Weights of a small sound classifier.
Model: 5.38M parameters, log mel input, arch caformer, norm layernorm, activation gelu, patch size [4, 4], depths [5, 5, 5], widths [64, 128, 256].
Training: adamw at rate 0.00081, 17100 steps, batches of 128, held-out accuracy 99%.
Rows from block 10, named by matrix and row number. Each number is 128 + 24 x the weight over its row's rms, rounded and kept within 0 to 255. All counts start at 0. Numbers have three digits each. After the name is the row's rms in percent of the matrix's.
# fc2: MLP down (model.blocks.10.mlp.fc2.weight, 256x1024), inputs 912-1023
fc2.78 098:088120143138152146133148122102155154090100134101118104157137123115133096126141125099124146123106129131134142104110139133138100155146155146134096127143099122163124128140125155143120141142121169129095104105158156120133096150159149157091132125159190129166123147111135134140190122148155113145127122130111131131154130148127158094123151135144
fc2.79 086:101145095135152112148117132147165123122126117144088124130116118115149146110093116146115148114160103093139093146126121170116135127120128174112120153105127124159124102123171077155154144132116144138157148131132175145156132122071137125114112139116153199114127105154128127149146121117145113138130164106097133128041087144081154118170135124113
fc2.80 103:124110122133149178104128130111179136148151158113134136142140147102093112141093146104177116147164144161118196153149097155120136135117133082157111126126146150131140153124109143134143120118143126151121123123144121157159116138130123108129139159111104115117138116147132153114151145134117120122123093155127084169167129129184150099151152115131
fc2.81 103:156160131094139072115145135108088127153152155117134106113152157163124141130161133097138116125137144135120209146138121106145139151113088081107146144137158132094163115115136107111113122133150105135121151123134110106099120120139118100153127165132130124094140128130119133139076143152103141141141129159165100163145134121146101111168088095156
fc2.82 091:133160119137149160110117129118158136105096153131142152149168153105157083143133106140144099141110070141149157115132129136133141106112142157155093141142058110150114144123132138113130127105096128150078127089148111147142151105155168138154102140134116130139127144147126151149129132137128146137119157135088156138106158141098112110074117104133
fc2.83 091:115119119132089069081151135138132117165122131139153135122154160109124127107166121108155090149131124138091111106118089102117133141125128105090117135131120124114115124117113116104117122124115085142115101139119110173096116117157105128125137143117115101080152108144103131119126118139071170135114141162133063136111117118132146122115144102155
fc2.84 108:118129104109118119108118113127190142138138125155109117129139137110132104122129130097145124116145135146084159148145100158149143128134133087167129117156137138143130144112120066135130096117149156134125162147143148119111116119109104135136128154135127127072137109116115143119115123107076147122127112126134059144165088125139105074149116114128
fc2.85 101:132141111085132149116117097156081098138168131123091120128145115146145139126147120107079129103162131148132120138142126094151129137134123151070126155107142131104149188125138075141133111110142140125151161124127164128144127110121127152145090154126161130112096104114063120122141125128144148138130152132130163159108143122129106134127047024136
fc2.86 079:160129146102102092114159100154119094119158122140147089114128134156145137122153127097112142120162154149132146135148160087114125117110125148121158141173152159086147108161111115086079121125139102119128172156137110063054142162113090085111137153120122088156120137124118096129097134099107142131140134132131121158182166135161106122150108149136
fc2.87 103:117148121131138125154110105164110070104118119130099115127117115128168158124128115145063117104119121115136084133118132098118096127162140142110122144106132114141115162130137100142138142124114122126136148122123146119157135122132094169133114136129173150149108122095123139150128118115150137128118115041109156143077114124103143155125144119091
fc2.88 094:154151167167157149129149133079127168124132117127114113121136134116138115156157139148130118132097161114153103118120144133109158133118091128173139130157146124108139129150140164105139160098129162130127147106130112086130138149139170127187135118104124116119055157122126134093085130134115084138161112141139138070146154124114089140083081089145
fc2.89 090:088133125126148187127169157102156128128118124134173145166116125144136139125136079117136120161147085135120125114121120116202162113110139127141098164102084099161120163101157113152153118088111109132094083096130184190182152119157120162127098135118128160075146108129118131118170108140132129142097149144107161127171126112094143132109129126135
fc2.90 087:102134103103060112112145131070166123148145122120164141128121110155112105107132146088163157139122136154123166139134117109135136141106122100137152132158147148100130142136138129120117129113130112097089108124140112117123123107111157120106143128117117094124150128128139084125075133137093090105129115163153097152206146134153116088152126138159
fc2.91 114:112126156156127092150162158132130202124138149126153106133123153157098115122113125185172148141178133102149127133162181138108167147136128149108147137148141149156128077173117146118099141116129114124135129138108147124087151149132141100083179127114144139217154117155146130130138131159146088153135145167113108103179165127139138113097158182133
fc2.92 093:089121071084159159153124091120158114107118133141102123152148109127141089119111136071106120113158154125136057131143106143102110131121156127149120126128145126143124142133141091135157116139131165132121136131139168160149128131104113166105109136128159119080147107093085157134158118113096137137128128085128085158136090151169144112200134097124
fc2.93 099:138135146109138128133129124148118119149141154113099100115146156131142138142107156109149129143153154147122155139123132115120131134108126151125145124136171156086154164126111135126120138156167151134130175163135091106095144105150126125101131155133155035145159123158130140137105144148161135130157130107150138165121153132163137138171113117152
fc2.94 090:106153113075147129130134080158056113141117131134153143132145118173124150151119078092077119152146104102106101129127106090133113144127107168068107149085106099112122143109104104122146147105130151122119130147132149141148142116144090139100099134115145109102104125131106130126138130124113141151116136112083162135112119114058094149123067055120
fc2.95 090:143160153171125130148160135150100159127131143109149145140192141154160121143146124167164090142159086122149175126153141115144143100111163146106095144162112113150131141116155181110135150109119124156120092118120127152123113112155143112154080136141144109137139157140140157128143113151170136141119139154126193181115151103109125145079132098149
fc2.96 135:134130103081140112124114104101111108139141113130110121127115103118165125120160131075079104121112150162108133114106099115133095134129116125147143119110136127110126157108157073142134123115121140108126146098132157119155126104128145163175103134134160118052099121085058108131071139128117159100125120110165138131125094113160099135151071091133
fc2.97 153:154137105109113125132123125115128105131140108145123136131126125121139125115145145092095096132117150137045142129124070132132125128140117069163152104135147119095143160091162032124129132116145122114129138131132110131157115111122132157165103137128126130017118124117117128119059142124082154105106109128154101139129013117141111122143106107124
fc2.98 116:116120104132134121126131152050112133133135146116181153130133136178112134157148132117139150147072108137146158133127138103172125145101124171098133151111116133116127093113131143112109129109127086122089092096119167122134135118120149095134134154128143167118151140096136135124140121171150121123119148159170170141160145128098086134111110163150
fc2.99 081:112128137134137103118111132054147127102126132136113124154123073097096131103148135102116121113060151092129108110105126140142125163118112101169143106144136122126107115142144122118128129133107098101098093120128109105149130124102143154143154117108094133106115137126134070071088142108078140049133112129164086082141104099152150121125149155100
fc2.100 112:122103137144137189131090136083145066102117118112124124129098112110098135106118168065132144114080133130132062115080138120130124117131147103176138097134135120138110145124121128135133139144105137123117088124137100127141118130085123116118147124134134072138145136146183115124125118111109110106132086108142128099122121125133144121148162222091
fc2.101 121:134155093120104153121133102137118102122135104124156166120130096138116146136110123110015127115093137126081111133142091115137092136089135114115125137104115100107138141100134080129154129098118112105124087106141161136179124133122106155140106106117112190055130150097101115135125126114118127127111100105149153101127040135087097157094077111145
fc2.102 103:137150139135115182140136095105120122117121129129105114132123120111153109101145139141116115108162150123154099119086148116121160124143120082162128118126163108115132217136117125104165120147119140115113156139170089088177117136128150134189103122127106087128083156099109118114091125100132169104161103071130133119125131127137122128156127104141
fc2.103 120:158142116108102113121127109097074083133135104117129128115086085124136158115163120089056111109117145129087105125122094092140110147111134095106151119120146118095140128105125069135137121129137099088156119107132133129173122142103098153154112107135095160092108127095096096110091146105114134100126118114132157111099077128145107148158087116125
fc2.104 100:148147112174183136157116140128107148102132131131165136132131107126119170127123156208114153140139159128142074129120142156114126136122151172166143138128154129130146122143139168113141115126152157150132094076137164118154130155155173140173144109123173143123087146132143175115130146188175125134154130134137169108131125135141110149107161158131
fc2.105 090:130140141153127156171101130133100144118112113127099122104134123095129154146127099190136163109120124110153096140096140147126138135119112174104139104132167134146121130148131152117126133143125159122134113106158130123126126149114154090141128103113114115173085132140109129138140145129216105129147119103111186081089166119114144163095105112137
fc2.106 083:133096147119105105094109143109125108109134113122123123118079111097082128091140150124115113086136161131138110134131135089101130118133134106114144083146146113119128087114137148108127136177142110117137094111132032089087133153107110134086124115143105129112148118134143081123082128082080128077131108098160097088103098148154141133156125134093
fc2.107 103:112134120098119119111114118125139148141151132134121101120164133099114093120119143113161141142160146159143133140122144158121137149150119116120123114113151162137130119118112128126120112124145153146140163135122120111091108127129110097125156134130138087154169121126120147138125141142096137121145135135142074148152179137161129067159150132117
fc2.108 104:131151150143152131126141105167134150130138152116130123139149183144144126142113084189128130144140089111155152129148148121111132123139111191078123161115100118151122117122113155129131145111142152153111142147128155112115139121165129114119110119124165144141116134126115133151161116159179116180119158143106169148086167139081144137083121096142
fc2.109 087:118131112144121189115129106102143089106121118128125160160093081128130124110120108091053118088107126095108070131126084115135120144100143140172125139086115107129122180125120067128178145132112111111116101103137137120212145127110099184145109112122114166111107131105112128099131153086109126088125129094114137117144089147088113133085099159123
fc2.110 148:127125105128118117118128116139071147121119128124114118131137106135132142134101084155081117123167133113157093137151127099119131130129122172076085135087116125130140116120128143124131123137127126121152126121132161149135135123120111134119102122124150183130083125101069129125121127137180149139131145111091164103124143146079110138141073057137
fc2.111 099:139141124140164156140119168089172155110111122137132141128159139106162102161146116132164156148120124123131160116117156203141156135139115144174094157141122153182119137127159139114124119110127135155111128120132173156134126118135190126168136156121132147112097107139111147146178118136104114131148165150093096170151159125111117101137106094142
fc2.112 102:109139136147096076143167154177126205151117127161156130127167173151078097118088089180140133169146106107118147138136146125128147120158113123087127129164107129150132082111167117102105140108130117147119119154089146187073145111142107117064140120126121132126164150138133103119133099157096082186128155146100077143126131129118154099107150134136
fc2.113 072:184119107149129156121119120096138084131120127112107127164115130149111156145147123130104111130138118128123137123147103093121115113115155130154147115123112129129129165127134173147142134127129092152150108090119123109149125123111126112181094133159108177116064145151153124109143123124182110131135122162111175119099133120091106168084084099144
fc2.114 086:174115139132126160131128127123119127114118127125097107135116116100116150111171175134110135072101154122126063153129097127108118129126148135182151097171176117121139126129110120094146122141134126106134108106131113096165091132071107136144138119125125137111138144101160110117084128084102126081129126067159127093149092139149118132182122155133
fc2.115 121:101119112146130130133144146124141153150148155102145131125142136150107121148090158169188159145151127148164158154158137163130142131126163169121152160156139143142129130153105157135129127155142157141127140134128129109100147141159147090088167141120119144166197133169172159150178129159116087181135128140120114140129159145179133136135181175150
fc2.116 107:097143119147118123116175133119102190154153139136174144122154143153117165135167151184150108152172152134121126146163133106130170153102099118086143132122153141131155098127116117118132100131153107119147116123126147120157125126152136109187139136118097156137123117141091132113094152155140141132131136160133109124169127123142103146142123134158
fc2.117 098:108122128158133153107159158152117149135119141139143166116147164184115144116124125178172105132136132095145096144163135120115171106147143115067105147149110123128109101115135157101144106147108133131128126134108135150156125127131099136117115125118114141185123117141138141135168126105126081158117135142097092146089165138119140143090135101125
fc2.118 097:121125142118137117110131151171092111154142143125115124081143154135123177127149124148163123151151101165106218111133140130129115091143098081102107108113117142125157150091132122189117144130113102149125136165108120158131145117136080109128101147142147122107171116162134136118142137150154146146119113172153116186072123128140134145091123110121
fc2.119 115:125110135139117150139118163093174120116132113115163157135136127142073118126107190105181146127100136139112172122118119149137143126127130098179158125171149141107128087145134133142111138137118123121111111139114094106136147130124149119108150127126098113120158134153174136123139134123105094105121117155152107114154114133184143130125172198119
fc2.120 085:152126116110118148127112128146098098123147117134076114107128129099156119156122160134129115105171158161127115131140107114115144130120138093147132126173157155110129157128125105110131108143156146125120167128146059125134126132095147126166130148126120117140121122115105144163111166119106148101126081099137106143099126148157130119136131097142
fc2.121 082:093154121125175176124107137105164155124114136119116143129152136104186108152093136141153136151153102138147130121123121153158143117145099126181078156109093120169116173125123170129142109115150150143096116115139170146156108099163156158153124165117121118119107103136158139151178117116135140154135120117101142164112143119134084119138139131148
fc2.122 119:122120115119110172126118158123198117124125112130128153130118124131110098121113185088152148113109133133098122129123118149138119126130162054194153104156132121127122146128123119102146119120131129117104104131130051137159133120095123154136153121135085091128163112138168116143120122115060112098131092112144085128134112132171136103147162183122
fc2.123 097:126132168157143151139145152103099151137149149119183146136151128130123146143143165145150125123156143144115156144142121097157128142128180176110158150123149126126151158131080169128140123155144109126126113113143173116134126122150128134128159114125116092142142148143165141127146143157158118114131117155157145120177129139118116127113137148141
fc2.124 099:146127135142173165140135137160119136103089125125115143131117126167125129114096075152110117143123102093119089108138107151111117118135153154099098173112090115165136123128129133140155137137117156134100115108117155161154164122181140157098098105138165177142118116096117143155189115147130132175099177121063130133103106123083147141066134118132
fc2.125 093:122114094119153113116124118101171120117138103122106146127084100124147099129135121088107131114135136104113092134109111166122131138129097087181124131086141127136128145156146094132143119129114136114138136110139136130144129132113132152145113121105120201105071115130100146109123134096110159129128139102142074091143105113146151106153104107126
fc2.126 130:156136092096115124118105115137075085126140121133110132135100091123156142105124124086091118095109155132069103135127061103126103130132150074144142116123153117100137168097134068157141113128137127100151153123152131115141113139108099148146120122136126133060131120125106102123071139102104168102129092101147124119126046134142124144175109112116
fc2.127 086:119117126122172095154135149117111139122141131128114112121118111123157134125108111115115146091091136131114118104131130162115142125144150173151154115147150144119147095146163112146110130136139143136120156112098166089078141144107158083092146100112161145124103123141111164130151125143145103131128157155152128099145127126166141144111085119132
fc2.128 163:107112123164118138111138140140132171124122161126138125116131152146109124130111129181189140137154116126179124136137180129119198131113130129114110131135112136152117101138095182118129127129122131140126126141125115123105141139153131104102153139123105119244163128149165145136152125129133091154138134141122113124154238150142133107117153177139
fc2.129 097:138137091110151161146119116139107110122112130123105116121126125157169133109137081103091134119113109120139112121148127104139126133150146117111080131090107122153106191116128130151152112115123146146146161116147136148178137115128111167181095143152186121114084108088101119147161110136156180125130140084115167146114135118096129134132092069142
fc2.130 120:117127127119108128121147141157092124130126115135158136102118103175141137128123078127119118146115085115113182109121126111152109120157130119063095135082072116129115098097126129153117131106102098138109110139091157153141132115133084123126108136130114138119153116118131130128174105143138116145087145154116142164084123108090147134070137105139
fc2.131 096:153120120101113091132111099147122105145166150112115104125145158176138108118124136102130123134138142152103162092129099098145128128115121119097140120114135163055166117101132070131093140117153094126109150155102125125100118114130099141107117148149146057101147136134107131126137120143098153120106144158138100183095129088154114099102097099146
fc2.132 107:179138155138109091146132123143117182116115146133134119129112156120104122131138124177129134185102117126138175111116174116140101132154097163123132110151130140127139098118174150110074167085146119132140099154098142117090132119140157076141133137094136088130105152119135117108076110155146114113131158190168144129104157098114120117116126102138
fc2.133 110:147125150124126085142120126136078113112132137139106091126120115111143122133139097125107144121109108100156146102093157093119110107140117178126114107085118132130108160114096142140126152118102119132101127126117120115104144120132124110140124126143158081125115145101107131112090144103142143110129158118116140100086133104118140128092097118121
fc2.134 095:103135134154117109112147142055144156128158114130154114155117136104123092136140179138154124105089137142130139133125143137130144135112096184136155134146148132123121116128113163112099123108131142116098129095119133107107123120129183066140155098120106138120145153137154131095110153141115103120121146158181130096136135126179110109132127179131
fc2.135 091:154111140116133165106144114103179118126131110140130128148114111080073116123116169119127142119127148124122116143116145158117121133139141095234138119138134128126099145139128119133149142140112156128148114143142101123158134138091121147112152138119109135120176124123188145123113140098080102123124096117151083129149114161141159140187204182100
fc2.136 079:118136140148152160137158153104076181123093133126138164134106109152112162099121133143114117157143120082114136129121087108126148124131113145119143150109108095151127086124166131143152151128106111084165095113121172184143135130112100152160130119109101166143124128135132097093103124121143115132127117154124167102118106094145149161137152161133
fc2.137 084:131139106115143176145117116092101063099110125125081106119144121134179142120112156104106117131145143136110165127123120082117093126116118098132137126153172137092140202095125131126161134134136108112123126136163111104132125124118136104157120159121128084139074123116093139132146145148165182133140098087137172141089142108134122155161088085142
fc2.138 113:113135105135111146140146136182162170146111122143130136118151145122110111142132141179163106143200135135136131151147128149126170135109140081123138132175126132133168132144171123136112122144153166145129122127137119093122126141156130098158122120121085102125136117142122149132145128136124156157123099135101103150130128133128139140126145081139
fc2.139 081:145134109116092137096113110142074131135137133139124132123109094132118155118103140127083134086129148136095144133167098104095134143116147087104153088100124109126120122120089087130135121145133127077134099135140115109164116127093069160118148105144091172140128120102125127125099138085119114083108084102134093100113099151138153148102126148142
fc2.140 092:140134135159120091132113132081120144122105117146103125149104130078139095113143090178123149132103092066125088116117141124093137114154114184159123093103125103178108146137143140114149161130122170141161112136138111156141141123115143130119126097124126119112109125129133104117087108111112106117147135099128152076079106105082158150168120149107
fc2.141 098:132129103102142144106113095103090099125180120120135109118111096095124132125149157110110131079135173155111104151140120098135133135122117122152157121122174180098133139119091088116161102132139135091144154102151113110157097135117134159156137120116098138124146112130103115113108155099095126112132127114177092115173122135180101106181088145140
fc2.142 089:166129165153141129133115128088184147096116128142130146154119157105128105119156139144154129116069128115132177098105147154116127125137111110197138126158124126121121137163123154114131163113120114155118153145136087122128132142156167132185161138118101081140132139142148123134123131116104137116130120127128135127125140109155145144083159141114
fc2.143 097:165113149129116150150106159095171104131134115124129150116118147104108115131113189095171154132107133158126166124098137145124103127111116101187165100168140141115127138145125145128118151122108118139115132118131066112099126145116142088140152126132108070128154139164164126123125122128136104120144076143182143109124128142176127129136158193118
fc2.144 121:162143148124138058139100134107033102122155138132104081104119136137132154141160100123104134122065107148163154133122151097142094129146098159058146138130137157100122114134112112134082134122117123106120158138107142105079147136119142072124141118143155142156140161122119106118107119151157111131133147142148177118086153116105121173091108130124
fc2.145 105:130158134138142101141120126155071117141128132140105125120141136153154159129149106168086128136136131148143128143145138104125111132118130189096146146135153135099155151119135111102117132119146110139112139119135140138122121136128134107123119133142157138140102144139087127129111138151183149138135140119119175116111135120132118157117062059148
fc2.146 094:123110183101120105120120121142142134159153145129096106131162147115119129137106136118168153122127134144134164105119147173139119133147083105181135103142119182120139117160117148145102124129143150141166166146130112086076120151128142068113151141109122059163153137155133155122109148129150137130145120147165100135154166134181141116134163125128
fc2.147 105:127131110136128084138156122141115166152151126119175144101121108185133129143124107140093139121136137103091153134142112117125129141090125146082155134140134131092159075139154083127113130112130100111109134123097165147137145142111157136126118113112145165096122136119109118104113129153115100154135137186149125121161089115113125133071054097149
fc2.148 103:120132158118116055120136116120038124145152120139112086112138128142125127135161096150094118138119127152139125143147124094119138132122113186050123134111130146106168095126130125139088115145144107111129150126107161143096139113143118104093123123123147134142117114121069129119101127158165126136125148152116182126117131115124087156074089062134
fc2.149 109:149108119108080119115092114176041083141141152102099120090121128125135174125124161095111131135128115164138158132132124106137125109131141124046147112114124142113123094104100151143111134157135121120164128169119067117086108140100100102098132144145119107154120127123146092129106125118151124128122105142152181108052138134141113167153101102119
fc2.150 117:155135115097128143118106109111115073122109108138096127140095103092145140103136143066078108069111148135104111145112082129136085125134131089169151103130140107094121174140134065128158131145148130127134153120162098107155120137097099162155128105137133108080109118103116132131078141065113172096126107059145142117132077141131131135161108112107
fc2.151 113:109110108113120074097157140145116133146121127136157138123129147138125138115144099107156097154144096132111121108126123119112143124130116081089080123112082129128124074099126107119098116113122080121149148130084143157105132098160103153109114123139121121109144094118122122109118110140086147129116154163110099156159156088128134107106139137136
fc2.152 092:137156085141157179138120100071141087105135136109145094122128129174152151143112147104130112090127166143120125145142143079133150166096137063160172122133165148070157176124142106109158107152105112108110128137159112099167096119147128136159130136141146132119104093116106134149103142109127173086140096086160088147173139139165109123131081105119
fc2.153 092:139109126166106137122103149109173126114107131122141149144113132112087104124127113141144132142110093133139167127116131151170162107114153100117098131112087092154102076120138164149097118104109107125122099114102150151123132134108122147111128128139115121109160138140158093138150103131120127120104099181104137142065162146080096119070149144115
fc2.154 093:140154102144144086151150137136128124113146140142172149119137088193120155148110089166095119092141118129129129144147107121153115145081119160103126151110141118112142075111115124121100115108144119140127126075107169146136152131125115090133135126158131167115109149077108126142170136132166127131124163098110148139134123136089089135114088121159
fc2.155 098:104113133127154153123135130124168116124132124110133136151122127114103121116093146105149127138121123123139139120116134191092096116169140144146100120133099136163119101149117130166142148143121168132115117135119140129112123126128117114067121136142153140152139110125177141133147112125113102133117117131102097162126137139156169114158186161106
fc2.156 090:108142157163124095128152159167090160136118122145160154107099109186124149123125076178091128124165133096119095127146097133118147136117148143058123154135125107125143075139147101127114118131129117120150092107106187179140159131132088149097115120135120215135096114105095119135132117136146124143115158132109108095155108137106157141065129101147
fc2.157 106:124138130112139074120166125191143156146127120146140120117184154160109092118132079138157127160135086123103169113160128132127122130145127107075111165143111146105118088103131106133103116102112101126092150139098152160047144097174149130079109125121110152095138129106077136157151118165072111197127151172125086166143125121112163117114087090155
fc2.158 105:124130124134173199141099121113132106107079113136113159154131108093167131128141103109115132130164121101144050110075142156127122118146143145176088135091120115165112168156125137142178144137106169143144115098174134153190139131127132190157103130137146103128101116098128132132136132102159159128133128090103162117097133150127142156201144132115
fc2.159 092:119131119121155072160159145146175153154147137122152147111158155177122149150125133128158114169122122141140133129142152153143138133117136155121131144127136149099164084149192096129089110101143123136113153154119212123124126125127159096105114121115155117085145126134089136117140128174151098144129143175134164154130117112119106143106097101129
fc2.160 113:127143148128130104159155134111082116135142138111167096121119125185137164124132140151109115157126096145146152113128142077136130141106158184091162130135114133097122122113130119138090149111138120111098127141100142113111156125172135101124122121133155135123122149132132104150108122190156118132109137174139185126105131136124110153090103122148
fc2.161 103:103132188118134097126146134124105127147113150142118085115166147125105117132180111128144106154110105172138179087123142095122111127124108144096132138155108142088126109117114151131083152078107130123086129136104117108071139112193132085115111126143134129115123135130121113113098121165150117150129149170125177154091152102099128150053098071160
fc2.162 082:137110147088095088119115155105105120126154121129148090110105113104098151123135169076143166106134147148140159128122150111144113127138107165135181092161171147108133126132101125159080130107144125121140172124115119067112131139116130089111134116117111131139161105121155103100072138117118086106130140136160127114152128128203130139129128152097
fc2.163 094:113126136158088074142120122153095142138114146121164147136116097147114142134131118155092125129141114134134080136127153097111135133124105178083133141110110093104131042112099142133094125149132107119130100117099124133109148125123129153087124086123111128138097136108122100103127144140158102127132105127132169122122123127081104131141104128132
fc2.164 089:130132163140132119134152136102191157126126140129133147116162147118156092128179129124163144138068108134133160109106151144138156135139093104183126141135113126142113135134135180107108132067113119141101144135118120121133124120146177122173124137110115090112149128140166150110138116131110119130130141133113117146149159119117122106088170147133
fc2.165 074:112098125135091113120127139138086128132175095111118097116088096168138166127104142170120149111230141141127170159172127114139122119136173170070156132131167138127113150110091092165137121145141145103129130155129139102117137122079089117089149130134109135182143138124145122151133137112153120128114098141095147095105126161091146144096136147122
fc2.166 141:091115109168116148114131147164159182136117140125154145129144143138111105131114122194163140163148112102195131137151172143133169114128129143103089151115101121177120100133107203109132121129112127136123090129132122151101138121156149108098130117108108148221135126143153126137187121125146091163134153158103116127154230140110139107102157134143
fc2.167 099:152126110118139135146105113145131089130111133122122140115173142126128152114117135110097111136158155152094128141135091129107095135105120088118138126137175127084161110129126102126138117164125134119148123119142114135090108144120094182126133164158123113112151131139108140134145151135097162142155102101154086181135107109152136133182147096125
fc2.168 108:104150113143155153125116090147101120114114116135126149130127147144154134110134097140072117134148141102117085137144120093128119134110111115099108153083118115125120143128147104114140111111136115133148132117148157155157127124138112164158099136107166176121084112101047122133141126132145178147116146115111167127134131114101125131114099075133
fc2.169 105:107148131158156127135160110137150157114098118158155133137129142136127126116152101164103132139112131082121104116129126152107130132124109125140112139102108111147130076158145139125134150099119159148106102120122160115147124140145136120146119111127156178125065124121112164106140116138137100138135147144105111118148103136097136146088107110123
fc2.170 094:146148125113199089142135102158167127141151117143113129102164141086129151149170123118100109139119157139112129132119139152098161130165141123168122131087107110123122161164130096169152142090101151128143180122118120146149138112156103151144127118091181096140158107091138174142117133114116208145104155114116105147129125108168182143137165118094
fc2.171 082:136123139111108096114136130079165113112111108141145142153108110107067121127165127096138133131096116124114142115103116144118110130169142094151122098146115125124097096123156135131089140101141135112136115123102141123086118127095132138123145110129094108125125119126155119123127108113049121102130130145127079093169124110097118121132138193108
fc2.172 109:132111079070130154099110102127120095127138135129108132125110112112157138114145132063091120104113149153108127129125100107143119140116116037150115114097133130106116183107118076140134103116143131127138170147166125135158108137114097166165113150121121132084124106114105150133134122088077168097128100103165093162158103145152115101151098090120
fc2.173 093:124163087093109108109135137076149103142142127143149142153155137126124126130140145080081114126083133143109075151127131133148087130092087141180138137148146124081139142096140102094146123087132125090111150101144136123143135112119146142136118111132156136050138149098120111105052144145105120104115121094185142118139106124144065136115117149140
fc2.174 109:176142147104071106118105093141049085118117121128113120128109115136159167139131107133099094104107105123115124140139101064141092101115124117067146125110120095086112146089106114130129134123110122095148128129140103107112117103110095143152108116147138125105121137099123077132074136110175162125097086128142180126067099134088134156101115095116
fc2.175 095:088124169097167064129150147133096098115132137108125092129152100110165116101150117091121097120113104095101132095123118115097111156158123142132101119130124118120127116129121082129127159121096142133124144166109128118107145120152139133101133090092144103142118127124108127114132128121058155110132136096130065117137106098138125101148101118098
fc2.176 102:128125113131105144103126152152129156146136123136116111126145174114107113137140134153190101171160124151106176135137095132119157124127114091109129140136130138122131136103123156117134112147159138128122117132127103133092103137143140097121107148139095107139124119164113146128136141133086122164132100168127073144148151132112115105113120095166
fc2.177 113:094125093146128228121164141094180163138131111117150166160121104113131105128091142136112146100134151099115098137150137145130156125127146083165110144107130095168127160139117129124188131134101144104117087107170173115210108118140146162136125114103084206121117115109139139154150130101110111131129103097124096098182102187135137112146155132130
fc2.178 084:150143088162110127122138129099097162119151118123163126127126092132152167127141127173099125104168135115131143166147149109132129124112098103107152131123143141114150099138103112128128114129158080119186128112131141125143112141129135134190144122137119209131097130127103109110076146150142121124123113157143140096172134135120112142106135151157
fc2.179 083:103128127135148124109167138130128164131160133125182122139118110164094097123137160154122117108101150111128082105142121130115148127113155142130147114133145130102120124139151116107138118129126143118094134106118100109165161120151129128105133109130154155088158154137131105101080138138074106104121155159135090084168096127137090109075109155129
fc2.180 108:115119102103094122070120102109181107109130138112132104129102117148099104117102079060110138093102117104116105123140126140153129130130132073138102123106106118149096124124086107112119118138111118116105119122138130149138103130095093142101130127122117159107134096096128117127129095103073099124130117126127078165165130129137157103131137123135
fc2.181 097:110135128159144126127123121149122133110096148111126138128143141123149137148102093181134129155117083113163132113114170095139111131144142210070102142087102110149110114123108172127125139127093119151097088116119140139119149123151136104109131120124106145175111123119132131144174119146160141152130143124079172126076174130074133149094143123132
fc2.182 098:147108117063143126113119107144092081137150137118085085108118121113148135123143142034106131099143155139130144107115148125117122134133110130147147119119148167083125196128099085133135127128137137111126171153134108118134106128092126078141105150117124102137131145133101117131139143101108154133151128095148133141094148137189135120169106110123
fc2.183 097:099122134135199124131111147121116111130132102122131114112126125086095166117141128118136120143201109136160112120108139149113126114164135105096094118101109134168126099132140130148117115130114163119133143093097146159114106120150114142091124106155167120180150110124110120121189133096130152133108121138082091138122166108173151130189135147099
fc2.184 099:143127132141092080143130160089136118124148116123145136108094087143092161129135157125133148099105170128115122160121138178134128123134107108132157090155170128125133091149161125149103149129123120128168125134115128109093132129062149096113153104115117150117137134120162105126113138106115082081131121109141115086136126129157136141150155178102
fc2.185 086:125136104123143141141115112177146163117107125122117153131129095126139132113106070133100117133175113093121103130128103151134144135167109103143097143079115118182137099136154103133132132123132140130156118123138186174149121117137119152116113145097152166130101084090100136144148113112111130156110129107111071128156123118115168132173145105136
fc2.186 103:146123109080132120128138103139158102129148136123069102113128118133149118127163152059131135114129138141101166125110094152129123141159122136184149114131150167119117182146134045170130131078131128137122194169139143116135137098123136130133116145124144116074144112104122140128140115115096179108133151122151123143130089119172120113150085106123
fc2.187 083:107112122116115124139138134158110151129133131124141128144126121167103133139103122097140155130190164099100092126154123166111138165116152160119119123137145144148150067151133073151133131170138157114155133152136156138124130140110110162073118116148165164119115131108094132127184128144123097136125136150106103138141097138108168143153126136134
fc2.188 081:132136098094186154154126127131134104113124114113121133141139134171155204141105136090121146123132137122157113138131144156150129135133152142120130126101134119127129137121161132159138129113124128139139169143128156095174153143126139125167110129118150158109136100146112145141162130125163158129113128110119183128136113138127111155168055143139
fc2.189 099:149124163112121089117146127161139136157087152112101120115181162113109132116149115131142114172112107123124172114125144136110119126166090104124121143123106135116125078117147122123104151087113104143147152173106144149084124113162110135081102152129145102102133127124146134131122112172091111161125132175135094171100136115104143122169137103137
fc2.190 095:132161144117114081094153083160113134144157143137143129132169132151149111140144094131114108153167144130126111122174126113116125150122105137086092140109116126128159097129124125121113109124143109141144154146123167139126118125140114147122104146116143146125101134121062152129120148152139166140116176157126103170147144102095126119126074053142
fc2.191 091:114122164103119065106125122142092125143123153142140099136132127118126143127151097152136113132051108134143120106089127100172135117142132124122116108116095112119085192125086104123120138082126131103091138144124089130110144112170108140106122098110168104104185134125108088110053111103099129104109121123127159128063106109107100107068107133140
fc2.192 087:142148169147143138177107148135132162125125115143079105115189141057160140127162164200126131146157149137123150146106131140131121124156141155161159124180159113136146176145135159115120148123151175150108162120128097113114131140130144094150153119101122083134099142132161150120132142161154162133124111080108159100095140108193153146181136095134
fc2.193 099:131119149115164134156149148099127140140131150113116149131136113153122124124139110095143126134156122139134115145110117143112130142127106176145127131124131143121158140127165118146139115115139148114134130125132198150136137112139154096105108130123185125124113119112099138127148118149150134141136144135119158133148111122129090130168075109124
fc2.194 096:127128136119122128113166120135077104137129120113137126107107108135127135106125095139049134099140110118102074132136091087092108126121126121077098140094100116119133087120126088114137124144113105121133122124130159164126151118119092156073121100153139158145128120073100119143144123114121107144105127099107108133128091134094133132113117109132
fc2.195 129:093108143160136145103133137133147186108122140115139126145120120130106114113103116170164152144141113093167110111154167126101158130119141128099088143120105121165115095156087178096111114145115123151134098121108131129113122137147113103082153120127093132255135123134145124146206119130123076158150131142107105114168230122111145094104151145136
fc2.196 105:100125132133166179111128102168101147121118151127118129123139152118146144133097099177117120148161096141155122128142150092129145128120111185080093155088106140166104136133095167128140116135097123140133125131132148154154144129148122126120109149116156133162120130132092133163178115128173123166126168128104147133098162142111132126130135098147